From a checkpoint of a small self-supervised audio encoder (BEST-RQ).
Training: soap at rate 0.0024, batches of 128.
Data: trained on acted Russian speech (Dusha), 114.5 epochs.
Rows from block 2 of a small self-supervised audio encoder (BEST-RQ), named by matrix and row number. Each number is 128 + 32 x the weight over its row's rms, rounded and kept within 0 to 255. All counts start at 0.
Before each channel's rows are labels from the 100 clips, of 14976, where the channel reaches its highest value: "strongest on" is what is common among them. Only what is clearly more common there than usual is listed. The data: acted Russian speech (Dusha). In brackets: how many of the 100, against the usual share in percent.
# conv: width-3 conv, dilation 2 (model.blocks.2.conv.weight, 256x256x3, each kernel summed), inputs 0-255

strongest on: emotion: angry (48 vs 18.3)
conv.112 [ 83 125 162 154 111 159  80 113  79 103 100  85 117  83 134  80  89 136 111  97 100  78 108  87  88  82 101 162 137 134  95  91 114 103 127 194  79 181 105 169 155  90  86 113  78 131 113 149 189 124  69  93 146 104 120 104 163 143 137 168 126 102 131 110 125 131 151  60 124  58 183 117 158 146 166 163 116 137  97 160  59 124 124 127 114 117 143 158 139 111  67  72 111 127 167 112 162 105 156 126  73 122 172 142 129 100  80 177 170 106 123 136 162 156 110 143  48 130  36 139 178  85 114 149  66 149 143 129 124 170  84 154 110 117 169 151 140 142 117  89  90 133 122  74 117  91 162 119 178 136 156 155 145 116 174 133 176 143 120 134 163 141 103 137 191 110 139 128 137 182 175 105 194 146  87 163  84 103 101 147  91 189 154 127 147 116  70 106 152 149 110 138 143 100 135 147 137 125 116 161 176 133  83 104 131 129 224 135  86  82 144 132 110 131  97 123 125 104 128 137 148  90 119 107 178 129  76 110 132 152 149  87 134  79 107  95 145 120 110 140 111  58 125 159 141 198 102 120 112 129 129 157 176 117  87 124]

strongest on: emotion: angry (40 vs 18.3)
conv.191 [157 140 177 158 131 146 145 186  99 157 119 194  88 134 181 150 103 169 118 149 111 105 157 157 135 117 177 117 134 116 154 124 155 139 145 114 127 128 155 122 213 173  98 114 139  49 147 144  62 147 112 181 127 115 183  93 194 151 112 115 144  95 168 184 105  73 181 172  93  91 183 123 167 101 153 124 123 114 106 109 135 130 140 138  91 166 148 149  87  83 143 110  71 157 147 156  97 100 183 169 125 124 188 104 178  89 129 101  96 141 118 108 130 130 108 167 136  95 127 167 124 149  82 117  94 132  83 128 117 125 132  62  79 115 192  90 124 145 155 106 113  84 104 134 118  48 129 134 130  97 125 125 175 141 137 147 101 153 116 102 127 141 110  81 113 144 138 131 213 132 146 234 109 168 161 136 114 115 156  81 146 110 217 149 107  96 138 141  84 184  71 126 135  92  84 117 136 165 139  99 130 144 145 141 154 147 176 122 171 107 126 137 121 170 151  97 143  74 183 150  95 138 144 144 150 160 134 105 124 142 149 199 117 135  79 107 140 152 127 151 140 210 124 142 125 111 165 107  33 119 130 154 120 117 140 117]

strongest on: emotion: positive (43 vs 18.7)
conv.103 [ 41 100  38 137 127  82 106  93 153 110  85 203 151 108 142 120 104  76 111 112 119 115 105  78 148 148  60 110 109 142 187 113 118 143 132 136  83 132 118  89 167 122 146 187 109 205  82 120  71 102  79 134 119 145  82 160 142  86 152 180 141 182 173 127 124  99 170  87 134 124 109 187 127  90 124 125 109 161 143  92 154 142 174 144 168 120 131 124  81 123 181 116 151 134 161 106 118 169  78 140 132 124 113 139 141 123 108 142 188 111 127  99 200 119 123 162  79 145 142 109 176 113  99 143 174 215 113 111 129 114 107 113 147 146 126 140 185 233 107 129 146 169 104 115 158  88 108 121  67 138 114 131  84 115 122 150 185 167 147 159 120  93 125 120 172 130 155 134 120 131  92 140 121 144 116  95 109 170 133 110  83 108 112 139 129 110 129 188 118  99 105 112 147  89  90 166 137 113  67 194 149 181 100 167 133 119 107 172 158 122 121  91 109 175 118 173 130 136 157 137 110 110 105 181  80 115 131 172 129 138 177 157 116 163 208 148 128 133  98 110 130 130 142 139  83 147  79 154 190 170 127 129  85 161 110 123]

strongest on: emotion: angry (42 vs 18.3)
conv.244 [154 101 125  88 113  92 174  73 142 136 102  44 157 130 148 105 116 123 122 157 170 142  67 128 172 168  45 111 103 159 139 123 128 165 112 124 128 138 134 105  90  65 149 133 181 108 155  77 118  39 166 119 140 176  92  98 110 138 136 143 136 121  82 111 148 188 126 117 111  97  78 137 140 131 111 138 160 128 170 173 186  63 118  83 115 101 142 113 171 125 134 181 144 119 152 126 108 128 135 162 124 127 151 144 124 148 110  96 102 121 122 150 152 122  51 125 165 132  84  94 102 142 146 111 157 136 110 177 158 188  80 141 105 164 152 107 178 164 103 124 148 188 114 128  58 116  73 181 185 143 156  68 135 150 121 151 131 142  98 140 147  99 132 101  97 175 141 144 109 101 126 103 141 145 172 139 176 145 129 113 130 112 166  81 172  99 155  96 113 156 147 127 129 127 167 139 154 122 142 113 147  44 174 115 107 115 138 145 101 181  88 125  96 122 134  77 149 149 147  94  93  61 142 135 156 163 102 128 145 146 120 174 121 159 180  64 146 143 182 202 118 127 101 113 124  93  95 131 131  62 153  57 124  88  31 142]

strongest on: emotion: angry (42 vs 18.3)
conv.164 [144 131 149  78 140  72 157 174 121  80 147 164 147 120  82 127 122 131 167  75  80 119 152  81 134 146 114 167 126 122 157 129 168 141  81 109  63 137 135  93 115 120 139 131 213 151 127 123 156  56 123  88 135 109  91 137 162 135 148  99 150 113 155 107  75  98  94 118 101 165 118 174 163 112 123 103 108 155 123 157 113  93 143 170  88 168 102 143  60 152 175 156 121 133 128 129 141 170 177 113 116 132 146 117 138 181 157 103 172  44 115  95  95 143 127 145 151 122 114 120 156  95 110 133 116 149 168  82 175 124 133 164 145 145 195 102  55 104  85 139 149 146 136  91  70 186  86 119  98  79 111 117 115 156 142 165 169  93 173  80 103 110 118 150  91  97  90 164 146 149  94  94 141 125 138 115 170 117 156 103  99 131  46 128 112 116 186  81 161 149 168 211 130  94 153 140 103 170 119 106 118 130 149 127 195 152 125  64 128 109 152 187 131 124 143  97 173  68 115 125 112 166  53 161 108 123  70  69 146 145 157 115 151 126 146 128 135  92 167  91 165 130 102 179 173 109  96 158 127 101 125 102 158 187  76 127]

strongest on: emotion: angry (46 vs 18.3)
conv.189 [175  98 145 107  75  80  89 134 175  78  70 131 120 141 114  97  91 139 146  30  98 109 139  98 199 154 125 140 126 143 152 169 120 137 146 117 194 188 124 112 145 158 200  92 132  90  91 143 146 115 138 112  79 126 150 141 114 161 114 189  88 132 186 144 109 154 123 124 133 178  98 106 102 137 100 129 126 199 184 110 100 147 120 153 103  92 163 118 149 141 171 150 140 114 112 133 101 128  82 118 171 164  80  82  71 119  72  93 108 155  92 160 125 155 125 188 193 124 174 117 138 158 145 131 183 144 109 128 130 165 149 128 143 123 170 106 128 103 166 123 152 112 146 136 208 161 133  84 160 141 118  94 124 164 127 145 134 146 115 100 123 103 176 106 186 153 155 138  95 182 148  74 125 121 152 129 157 121 134 129 184  89 109 126  71  68 136 142 100 113 112 117 135  70 193 155 152 124 130  52 101  89 158  91  94 140 164 139 193 128  67 106 108 118 119 144 144 127 171  71 112 196 120 104 134 177 142 134 184 151 117 166 110 118 134 102  82 121 152  97 134 133  83 139  77 152 158 160 171 121 140  89 109 140  71 173]

strongest on: emotion: positive (41 vs 18.7)
conv.253 [ 84  80 115 117 143 132  86  63 121 183 170 143  74  94 136 162 134 160  89  89 183 118 105 108  91 114 129 190  95  69 105 108 127 165 133 123 138 103 137 182 145 109  74 137 137 122  62 197 195 143 158 160 126  98  90 164 177  94  84  81 156 135 119  91 163  82 198 142 112 114 166 133 136 102 133 158 160 145 117 125  82 116 109  78  92  99 118 154 155  66 181  97 113  73 117 120 102 164  86 114 150 112 135 135 173 111 176 145 165 153 185 132 127 150 113  95  73 143 124  83 149 130 134 130 128 122 112 115 158 131 121 131 115 154 132  84 110 247 181 130 132 107 149  85 113 113 192 182  78 137 119 151 123 102 136 160 105 134 106 120 149 124 180 173 167 105 196 185 128 148 137 203 139 117 123 117 146 147 144 118 163 185 123 170 181 127 146 135  76 160 150 100  99  88 203 133 104 134 121 173 151  96 144  98 122 129 142 166 123 115 150 130 159 155 120 107  84 160  88 159 149  41 138 134 159 101 150 145 158 126  96 129 119 126 103 147 111 148 171 106 105 136 169 155  85  94 160 107 127 136 133 114 168 184 120 127]

strongest on: emotion: angry (45 vs 18.3)
conv.221 [ 95 129 106 112 123 161 114 188 142  96 168 153 130 157 145 114 124 110 115 117 128  43 115 126 150 134 168 185 130 192 112 114 141  51 124 157 180 130 189 129 122 143 122 142 156 162 109 127  92 117  98 182 163 122 122 130  74 170 180 117 149 139 131 144 101 177 120 137 147 192  86 131 101 147  98  93 117  90 142 126 147 155 208  78 111 144 162 123  99 100 159 156 114 159 141 175 157 119  68 185 107  86 108 122 152 166 162 183 128  82 138 152 165 102 203 155 142  90 130 180 136 137 121 130 130 102 133  95 152 159 123 159  96 167  95 197  83 100 164 138  43  47 155 116 146 108 101  78 151  81 115 141 155 208 183 106 110 113  70 164 135  88 110 103  50 145 168 141 112 125 104 113 115 119 118  81  86 140 132 112 130 103 126 175 101  96 174 141 130 116 179 159 171 128 108 155 159 193 136 143 193 163 155 161 102 156 146 117 152 156 169 126 129 123 139 158 115 148 161  94 130 123 133 139 187 156 102 192 143 140  60 178  99 134 168 119 161 170 123 107 119 120 140  94 147 156 142 141 153 131 123 105  92 163 110 154]

strongest on: emotion: positive (39 vs 18.7)
conv.121 [114 168 167 180 115  89 145  57 109 138 141 183 141 144 140 118 154 130 121  71 138 113 141 187 135  99 208 100  99 107 103 117 104  76 157 150 133 134  77 135 156 113  94 139 108 193 116  81 152 112 125  51 156 155  94 143 104 148 152 136  57 145 106 146 130  98 163  96 144 162 151 147  98  92 117 155  98  97 147 116 161 137 138 138  97 171  84  94 140 151 153  81  60 111 176 159  86 207 125 147 177 128  89  91 124 122 122 123 121 120 142  96 119  79 105 109  85 109 161 116 170 134 156 106 177 149  93  99  56 116 131 113 141 141  63 137 125 139  96  63  72 179 104 112 188 202 166  96 155 149 131 119 126  97 133  87 118 121 162 117 145 111 149 137 108 178 125  35 159 135 139 149 141  87 121 109  91  74 100 112 158  60  78  96  73 169 127 114  87 167 111 113 125 121 149 110 126 142 130 141 131 175 101 102  51 141  80 147  42 107 143 149 129  96 162 109  79 122 129 113 109 117 189 150  98 174  67 118 152  87 102 119  94 118 153 132 129 138  73 152 124  96 176 134 161 114 142 159 126 111 141 144 153 121 127 129]

strongest on: emotion: angry (44 vs 18.3)
conv.214 [106 131  41 121  81 124 172 115 141 143 130  91 192 178  95 117  95 123 125 152 121 148 119 128 115  94 167 165 116 116 122 110 110 109 107  99 140 155 101 154 193 129 116 163 105 127  91 144 123 133  89 134 113 161 157 150 137 158 157 101 106 127 137 116 158 158 115 163 121 131 157 120 127 143 151 128 132 138 104 124 145 142 154 120 120  73  35 180  92 156 204  41 176  89 156 151 173 159  93  88 179  89 127 161 134 110 109 159 158 107 145  72  97 180 127 103 133 174 131  87 118 151 124 174 190 154 175 137 156  91 127 104 168  99 141 107 177 102 137  72 152 126 205 111 174  78 139 121   8 100 127 154 112 186 127 163 119 103 113  93 109 134 121 114  51  84 139  77 120  92 128 117 112 158 139  80 201 112 169 145 172 169 151 140 143 170 114 185 119  75 116 112  89 141  93 104 155 142 149 164  67 106 114 122  99 153 113 180 118 124 118 181  93 132 130 146 151 120 147 157 119 158 115 109 121 106  91 137  99 143 138 164 139  86 127  85 130 104 120 148 148 123 116  82  69  87 117 104 130 104  45 139  98 169 174 119]

strongest on: emotion: angry (39 vs 18.3)
conv.88 [178 136 147 145  62  95 143 156 146  59 112 156 103 105 190  75 137 156  92 106 187 151 146 169 157 150 156 133 108 121 139 144  81  73 127  85 178  98 119 151 138 124 137 106  77 132 134 113  76 105  60  94  98 114 157 111 132 109 138  91 138 149  57 126   7  98 101 110 150 103 104 127 131 124 125 120 115  74 116  98 163 113 161  73  53 128 108 136  73  49  92 132  95 154 166 131 117 146  96  88 145  94  65 104 126 130 165 119 107  79  73 117 108 118 143 105 101 114  79  75 143 113 110  97 151 120 119 100 119 116  97  72 144 138 115 116 104 143 120 143 110 146  59 106  58 135 112 111 139 118 152 166 114 135 115 109 151 114 125 167  99 118 111 129  98  68  89 149 131 116 107  69 103 109 100 109 125 101  95 109 171  72  89 154  57  85 132  95 117 142  94 130 109 109  86 134 153  89 153 156  98 108 152 132  94  94 132 115 121 189 139  41 146 134 126  65 108  86  83 165  80  71 148 135 160  93 193  95 119  75 147  96  95 106 143 165 122  99  90 124 121 158 138  98 132  92 102 131 117  97 117 129  95 139 119  92]

strongest on: emotion: angry (42 vs 18.3)
conv.105 [131 133  62 128 117 124 102 170 141 116 113 185 109 143  62 120 192 106 133  68 133 133  75 137 189  89 123 142 119 143 173 146 152 126 134 210  73 115 133  31  97 133 123  99  98 115 116 143 176 139  89 101 135 149  95 126 123 122 162 108 129 139 126 148 107 176  87  72 133 197 102  68  56 156  89 122 119 145 152 143 152 117 120 145 114 112 100 157 149  95 115 154  98 120 187 132 149 111 109 112 130  97 201 122  81 105 152 152 157 156 221 126 132 142 128 113 175 153 170  92 146 126  38 124 115 105 155  96 169 112 113  62 143 147 144 124 112 127 144  78  78  73  92 104 115 144 112  95  31 162 206 129 118 127 154 127 170 126 112 179 176 138 122 161 128 140 163 173  86 156 142  95 148 148 174  53 146 102 119 121 110 167 152 127 169 129 127 175  95 117 127 149 203 121 138 102 100 130 142 176 135 138 149 140 153 102 140 120 132  83 165 124 131 145 172 169 133 146 163 106 138  84 120 159  89 138 159 170 154 131 101 151 107 180 137 111 123  85 172  99 131 163 113 122 136 163 101 107  74  65  98 102 112 132 116 139]

strongest on: emotion: positive (42 vs 18.7)
conv.218 [ 97  78 153 125 156 136 113 106 157 121 122 194 189 138 128 121 100 107  85 197  85 172 181  57  99 132  72 123 132 189 113 138 152 102 160 125 167 131 202  97 171 163 108 155 143 115 112 132 150 115  84  87 119 103 124 122 147 150  92 160 153  87 171  71 114  73 153 162 133 154  55 156 131 176  83 126 184  47 149 106 104 140 119 157 129 126 159 121 122 183 111 144  56 112 142  71  75 152  75 129  87 100  98 108 146 145 142 131 100 139  68 134 136 106 138 121 107 152 142  85 186 100 163  99 118 141 104  94 125  98 130 156 138 121 145 179 113 182 153 155 113 104 149  82 113 131 128 146 154 147 117 127 121 154 109  95 129 180 126 167 118  72 109  98 129 130 169 119 110  89  75 152  80 147 115 110 134 143 143 171  62 106 108 149 156 117 132 130 135 101 142 120 117 105  84 183 143  84  71 137 142 148  66  99 128 166 150  97  97  25 139 108 104 164 170 177 132 121 152 101 147 165 135 163 136  69 103 112 154  84 156 143 173  99  72 172  96 162 103 100 130 103 139  80 106 108 137 119  77 176 136  78 112 129 121  91]

strongest on: emotion: angry (43 vs 18.3)
conv.84 [116  97 114 154 138 126  92  80 156  82 114  86 192 122  77 149 134  68 102  83 118 137 126 153 146 108 107 152 117 136  71 109 128  84 109 101 129 145  92 159 111 113 140 114 148 129 103  78 104 103 112 103 141 132 181 130 139 153 140 146 114 123  30 103 159 118 128 118 129  81 202 159 100 152 144 113 146 145  86 144 143 101 118 140 109 132 129 181 131 156 120  25 139 126 131 106 109  74 157  88 101 151 135 143  98  88 151 150 113 112 150 126 127 122 123 115 146 142  39 121 124 118 138 126 121  96 105 199 117 157 112 166 101 151 157 121 140 140 105 157 147 123  78 137 146  83 177 164  29 102 113 127 136 134 126  83  11 139 151 104  93 152 132 108 185 154  85  48 127 139  97  97 128 107  96  87  82 163  85 200 124 211 141 168  58 111 120 146 142 118 146 142 119 173  86 106 132 134 107 128 104  78 136 130 127 141 148 152  71 116 125  77 158 136 149  96  85 122 140 115 153 162 161 138  80 161 109 118 115 123 157 131 227 162 115 151 125  89 115 170 114 117 150  79 145 148  83  96 106 183 114 132  78  81 127 160]

strongest on: emotion: positive (42 vs 18.7)
conv.86 [183  67 119 130  85 124 153 143 133 135 134 115 145 132  83 146 135 106  93 209  83 149  98 126 136  75 116 108  96 174  28  66  97 112 102 133 162 137  81 130 159 104 138 145 123 115 148 138 143 144 134 235 104  91  95  64 125 132  86 156 161  76  96 143 107 193  82 132 144 116 120 114 107 116 115 178 169 138 131 111 120 115 129 110 150 112 123 145 138 123 131 130 167 122 141 190 158  79 107  52 124  40 125 135 160 179  99 164  98 141 107 135 139 129 170  78 119 128 150 143  92 133  76 145 104 150 187 141 126  91 114 146 152 172 116 158  43 102 190 137  92 122 201 101  86 129 133 111 160  85 129 181 149 118  93  99 142 158  98 181  92 124 153  95  53 175 107 136 111 109 131 147  79 156 133 201 143 142  84 135 101  97 154 154 160  91 146 134 176 172 186  74 146 105  99 129 120 127 137  79 175 125 142 125  90 117 123 165 103 124 140 146 128 126 123  95 157 118 134  81 124 128 105  94  75 121 150 105  94 149 110 165 133 144  87 124 132 158 124 132 127 112 126 156 148 116 152 137 135  68  46 125  93 150  98  72]

strongest on: emotion: positive (45 vs 18.7)
conv.31 [162  74 133 141 110 101 139 129 111 144 120 177 126 122 191 138  46 107 129 104  76 113 158 175 139 116 141 166 154 118 147 147 102 115 149 135 124 134  91 125 122 138 106 110 134 124 157 105 113 100  85  81 125  96  82  93 172 162 133 100 122 157 115 130  47  79 190 116 151 117 147 178 164 100 134 149 132 116  45 117 121 178 171 123 131 151  99  79 144 198 113 107  62 157 177 164 162 108 123 105  89 114 127 149 124 167 135 180 139 161 104  81 136 130 118 108  84  98 153  98 113  80 139 111 146 119  99  75  83 150 121 141 115 179 119 161 171 140 117  78 103 135 123 119 105 127 188 124 119  92 107 119 137 163 137  88 148 115 155 141 134 158 127 167 124 159 135  68 127  97 144 117  99 142 133 149  93 141  41 127 133 136 127  90  90 118  96 161 121 137 116 116  95  88  56 126 110 168 158 165 169 134  77 149 148 102  59 165  94  39 172 132 105  78  71 131 151 122 185 170 124 108 151  99  93 139 108  77 100  90 163 106 176 162 182 176  82 196 157 141 153 131 166  80 121  92 170  96 125 131 117 199 143 119 187  93]