A small self-supervised audio encoder (BEST-RQ), trained from scratch: norm batchnorm, trained on acted Russian speech (Dusha).
Rows from block 7 of a small self-supervised audio encoder (BEST-RQ), named by matrix and row number. Each number is 128 + 24 x the weight over its row's rms, rounded and kept within 0 to 255. All counts start at 0. Numbers have three digits each.
After each channel's rows are labels from the 100 clips, of 14976, where the channel reaches its highest value: "loudest band" is the band of the loudest frequency at the time of the peak. Only what is clearly more common there than usual is listed. The data: acted Russian speech (Dusha).
# conv: pointwise conv (model.blocks.7.conv.weight, 256x256x1), inputs 0-255

conv.61:146114144118096153157165098145170147102145095146147123100141133150163155155136138124094149133093110149111138155119138164133148160103143124167108109113137104117134150120129180122126112116115131177184141101125106166140142119138122127109128126110110118123125150147123160142109121138134083158121159139181119144115151122152131149128122116083121076170099096106105179198110127150133138149110111144154148107138134065147135134161166128158149112185103167096130124138106125168163145113060146134118148172125119137126156136144119108174137160118140126160111175119152135145150126162141118071107150140137105121154140092189126121130153178147132127165105131093135118111141116129157142130111116162110120096136161176117137125136139132134142159167140130103137119112100119112102118192133115
loudest band: 4000 to 8000 Hz

conv.205:124124142144159123097123147120100110132086149117137150187147150129127135144136126126141152115102127137141140149110132119145105104122150145122165172145134087130175115098145138144136158118117139144136143103141139143161114131160168134132137108107107148154141142117112167095150164113118145102111124140182191165079113153147138147137153120114165143137119153136166147108095130154158119139115140140117137112155135111116128147097114081150139169097102148129129145153146130112095161124126088133162131107120162152146115111123098149139138086116131122110116141193110144126157071115133150131126144104152156144165082134147151170142138075125129151145138126160128122138159070133160089118138131145125134133054148143120161104134166062148107113110101088120107123131158219172129141111128110
loudest band: 1000 to 2000 Hz

conv.29:117109131097102074175060108152132130135133111157102126105145124135103158129123182084133128148144120140148132129177136115093143112112137111140137098171103080135130170135077123136128154137112153114141139118106115116104135092138132150133147136150125127127146126123138142099116127148129123114163086146156132202090119133140181145143152129137131129121111134123144098135123128122110043126142099136110130140107092133101099076083111096160182150118117125085123133118129093125133144134121127110125123117138177120100145167090121147179136065142127138112124112140130145115176057137110127135146127104128122124137090113189149122131132116136113152133101143091089174136144111116117137109117126127135137135122128109187115157114112126071133094127108154146134120129104161116114119154128187
loudest band: 500 to 1000 Hz; 4000 to 8000 Hz

conv.237:122116164157111143081115089071132151135129118163128116145128140167170106120103175111174128144108149134141134119112122127137122151177144113118138130104158111165101116106116122144115115153117148126220077157123078145127148131163146119148142099163131166149154134119146126162107098156105183101155132145114135096105122112113136119097124125153077117138154092089127151137113156144099143122123130092149131144135122122141112145114119142128114142118157131122095164149127175127116164133132069147168122136103103150118121108113123164155108115126131138120131156167131136160143122118114118122146135144126140118086131151165111147146112143176182144099154177124128154104172140167144157104095160104135131177141182157147098129095105111098136109096129155128124133132130109132114099172133182
loudest band: 500 to 1000 Hz

conv.68:130135141136090099142114157152119113114128079139158127175119163158118113078135070092142161157105108132136124137142152107122108152141119136081150117126121086135092102105146099119154176102099154103172139101097129160121136162143156104147146136162094144115111148130104128139147149170090113116161159105100174142098118163092154106120095174133128126124155068177122116130148122128090110143134098170091150157123147146111099161098099126121136081093106143113118139130162102117144113126129057136156141113125124134150127131100145156126152095104146127141159116106132108129159156122158137150164126088081141113132110164144128132118169133118108159120119143134120129125120118161129144100153087191089140105139151135111121122120104115131145111104125132139108111123166155085138180102134142
loudest band: 250 to 500 Hz

conv.103:094140160110076155122125110146154126190127099085117125175132132105106141120102145148161114124112157163138127076127130134107129159193152119131131157148112165127151133116159144120116101171147130172107126145152104131101160149149161125119144086111126123100128123130137137123071134151126187167115116141162130153119148119141168123134060122143096123162111126094143142090100146163120110171104124120102131118093115126119107154133120150156142126125125152129136147123119138142145124114172111161151127133109132126156136117109153174111136100121095109135131139251099125160115154130150161124114160153139151148103148087147124149101118134106127134130119105141107117133143145125139130120162128101111132085147163148120139134137126146112127112122139168096104152167152189120119117152117178
loudest band: 1000 to 2000 Hz

conv.144:133106138162152149102082137136148143157117127142101135108136108131077151135137173137119137149132148119105151105165103120175148142151104134123137146143102094150147132163088096100125126134160112122130105108115064136092154114103165058067146106145087177104114109151120141100115159154136161153158139117116155158109123121141153133134139158119143143122158139124118126149139142148148135137072130130148134137150123132120158165126124140116146113151123098157140134162137100144157129174130129133102127137115092206162106183131127120114147116180138093099101113139149155147133102144143125124088131143115085109149121082103178085142145101148116173192139133090124101117128097126144105148136128133125127136101121111104139132140138117141098094127196123135113129150143161132162119130083117
loudest band: 500 to 1000 Hz

conv.147:102110165136139134119120142119148117154130117121123162115147129133121157181121125115157112161087145126132170152105174128132131097157148103158080154109122181127115181126150122096118109184133177150083111168140130081146145124099111111139143117170156135086126163136104139115128158129141149163125118136153069132110105126121115129113144156141170127133109108082160103119150164151127132128119188151140127166156154138183118180123108084105123115162135136148150109139157120134150108118089151126112153169133114125140100151141125168130100130123103098118110081151112165140124165129120157145150093146146129134100140091084102127119144077131128141158120168132160110155138097148085159093141124095140124128101130085141145109148127148169177158135154115145142126107112122128139129153166136
loudest band: 250 to 500 Hz

conv.225:151108098164122094177140132124123115104160101129141080143153125131133127154141110144131112151129121109154132153178128106102152100122124121124140108087095097161085129093143128131137092118132152099141129146118150119194140108137121169135146163170111163147066134113118079135096108090117146088128144100130095076103133167112088138144167125158175102104100091140146093111137107121090147136113155117105151142141096113138144111139138141137141109105142175123138077141123110136115133127157131105168122137150163091132145153143100121095116150083133136107111102109121148116108115139136142169150125109106088117118100130092138138129151121099129127097073134141142132152118112140119100107130154128105138107119101151153179128164079104097114104161114112167134112114116073184143173140146106
loudest band: 250 to 500 Hz

conv.86:117019143123148126100130156148146118116108121143137136099125141122146165120151135107161159110108142127128139103116135150124138115125132131103137120143116115121129101130136149133127165149108093112124124084115141138118090120142141122084205144129148184140156167138102115147138119116099138075115121125132072111133112115157141108085118108160119144117140123141121127217119096124103151142149116119112099144089134122131115102152115126131149125101173155121118138132140100105122119131112159114113133139159123109105128110145114114176126133135157154139149142136107117125131104080047102141143111126129142104133114170060112156105111137093113090146137122127109117113136157124117074154140108150124150085054147113161140126108104106119147138140184105108114114166135133099136113155096158
loudest band: 500 to 1000 Hz

conv.195:125090131107133083129136128114114077127126124147128119115116126108103106129118119145075110128133103131139122132221102103134255154125146135153130098119178122144092100131142133133110147119149118147110114127130139134144145135148103158129134099145083116120130143119140116095115131143128084120140141166171131120167144092060127126130102113117125110128098124144135078120099117114120139126142117090141092115119115111105082113125121133137124113147096146150128139149119155130141123136129106087123138150118114139121123118111155131199143131134127132070132106127138128102149105131113134142090095116140093121131099118128133135088153117093108142152119077125133138128120137137116133125142114119118113132097126157109117173141124087144114090141094172129129115099127149143141136140109112
loudest band: 4000 to 8000 Hz

conv.163:138159133120116126137130094150140110147116156157183124157136137156129114134158141107114155150153105138057103130121140160132111124143078116149116123135159134142137127138102108134120107131128095107113153111118191139131137124131145131148167140114166132183088134138122114125151094175146153110140092124118116135093139146097143121178153105131125145136098165107111138148076109128115110128172100115081126145116099137161157125169140146117125120143142089118104123123126147143146119145139201130137120128119095113134114088228135109193119111099122119134112124166101094099153109122178108093128144116125112162130154119056093133157120116111134165115098144139132139124147174113142097148125149128131127154149134120127110144127111161088128106136076138151103118119103134093168127148090146
loudest band: 500 to 1000 Hz

conv.84:129133108131131160114122077121119122128142084145152185154126099147096119156147109087144166153155105107121144151125143151121094110145122155139105147125086138115100132133133110141139116146145073114122095100145119162137138123081145122131111112136131133140113103136103113136116159117132106158092114124157119101147126158105122134150135125162145101165168061160143142129103116135097142129121117112099122128158128164125125140101143070090137148152110153160135122111125111138103116126125157161115101144130136123112126139131217164117112151078104110116190151113104162120073134126127155185111147125130155116132107140132144106146164148139183119150136133134109125122169147126148126115131139125116143097138127130043117076173095130153196116138129134156148155106150135141106135112170164
loudest band: 500 to 1000 Hz

conv.44:144130159098123155138168143176152129136086138139113136114099152138120120137109118151115127123161113180140127148120157159148110093112172130105163142118097105101123110138131133146145093128134162130101154107177149155106143131150096135150117121167130114152113107125093124116146131180135107162128163102138101078110102122131111131118087147108151135078091113151146116118099106141116118144172159137144118167108135136160125114126112117146114094125158111129152093156166135144119094146140125084135118138150128098119138128122190170133172117156114154136123117168130099049105145146125094135159123098103152139165127123162117174120088140150106097091076132133136111152098123121129131145174095165150112154103128099137109150209122138161116120141122116159164138151132123130133150073145135
loudest band: 1000 to 2000 Hz

conv.9:140110174148145113118151153178108094123119122097124088099134170137154151119143133121066094143125133174143125109143129100092145115106102122166124148146116139112121169135086152145097172132120133129144114140098138142120124066135092132096106125081144092105149175109131165106157108100108122149131120158133113140107116090090149091146130148107107107142155071106129144091160137138152111109125130133126057128118139137119135150100116085108135119166137101123141160164103123072090128117115132114142129143167136117076124142135089111174119146108134203148136119117138111128147158099148137102158133104131114116101128114172102144128161149119144129108124114118110138112146104119130123111143109126131103190154113118136116147109123121125122141151078130101103121081095119112089130140196137
loudest band: 250 to 500 Hz

conv.187:097114139154117151143105106121152122109131123164123116165193155110124157142114104107110085131109162135132126148135144097132122142084117099095109123143119124119126126118159147129118091167131093142124100109100111075127140101105124132118115135181142097136131141199160150120120131089156142137154091125140145126131145154131146148125113108129152100124070114121151119142114110149122157095141153146124131107107124098181081159138110161120117114119110116113187064143186138152101169137184111123145127149149173134152128114164141125149128121122102125140101100102109115100142127118131103105125133088132123198200149138167125111131087113200133134113143118113146120157143138163118094129080118135111091162125144113168156140146125132155145131169134143137148104140118106143126121158125138
loudest band: 250 to 500 Hz

conv.30:108110148157136100132132160121178105156111131105120152122157169180104098093129100115124120154100152087146115129094132134091150100121141157117146120105142096114095082152069108078124127115124136135151141150111143138126158104164150135122128110124092128143119181170149124116166137132062145116128128133106108093122137094117124148101156119135150146128156120151166146147164121128112110123148120137122119150104130135133128142109080116104128168070125122090131134185105114111194146126102128122113155089153146146145144156137153135133197112128152138114134130078111132148156126099103156127138113174119117184116111108125133124119183114146112115112171123153157142102112123119105139130111101108110116129136170109140141089129111136112223158123142123146111081151124101111132129123118131
loudest band: 250 to 500 Hz

conv.95:100122118148128099145089156118130122106134103141127126101148107091109085098141122168145105121086147156177116127171111096117136108132103162125095104112106156080111128123145132159162092146114130118101135154142159109150116103118163149158112130160129131110115121127123096119128189153170131093112123081143135085143102132101096119205122122144149168109060096146135119143126120104112137105112154129138108129136152138098089143140143139121097122110102129099152126107142148098121109148157116129144112130118158164115141152122158185108128137121110102106157100148134108113103122136103152177115122078151148152125152155135173117114140075137117168130166124136109132182119108118126099143139115109145150132067156125125140137141105105148127125080097138120120101125151075170169154088118102
loudest band: 250 to 500 Hz

conv.79:108116154085098159098111145161149107169128102163135130132100143098123139128126151141107141155148126103125159153157140102128206134102087149118137156137156131138103109102140086148125100132106152118084113104153105112187125131133171092092130100137129173136149128131130122137102166163163144103144136110111118128087142134119122116083130110132141149122099110118137147150145099129107127098108129091153116140138097105149111094143141119188134120153137122158140125167206133112166134094157156106109107123093138136121094113093160146150139133118113118152099125113101107127079103126105128101086150137120131153186120097117204128101091097172143166139135130134125156112125179104138129125142149147115098116109158117111107151167112144102143135098125112148150147134161134167139125119089123
loudest band: 250 to 500 Hz

conv.27:086150142113122112133075119126130091147149093150124146121112185127130134124120102112132151151145123148132093143151123111112146125125117124167126126110099125115111160111098145128110164122077108145156158127134109105080135112126144102107125109148144127116103141118156127094124128156158136132145127129165143094093132113156123131125170146148120127146149094100134118143127131153092116120166122106145116149102129109112073156136124158125177168108098117107120132136134189091102113121130148097125131117159114135116162166134128178137100113106121096085097132153144102145153162090157187130129176116174173116133142116150153160123136107166133118106210139100097149155134132135113110115105123113167167135105190086124180116094099122114116115156159174128124087161144135101115103160130153
loudest band: 500 to 1000 Hz

conv.184:088124102136118141140085116133129172165134083126094157127102173078126160162126114136137112108120162115140133117073101096118098128125164150104138134149119131123134107142123125068103131151113149094142138150140115115161117127124096172129167105155143137094138117141087136133121094119138168136153153107089071136111134092122136117096131152098129139088149102137114103170132098124101163118148165123136150128160121115150102093123116108120139131145171125162135151128126120140180128098119179141127151118131112116091121138143134170090113111165124083121079108129100163169088135101147135138152117123147115127158139150103097102112087145164112118067157163099113113125120104127141124125076150124141151123138137130127169101145106123139181107140123115146138142128176181173104142115116092
loudest band: 250 to 500 Hz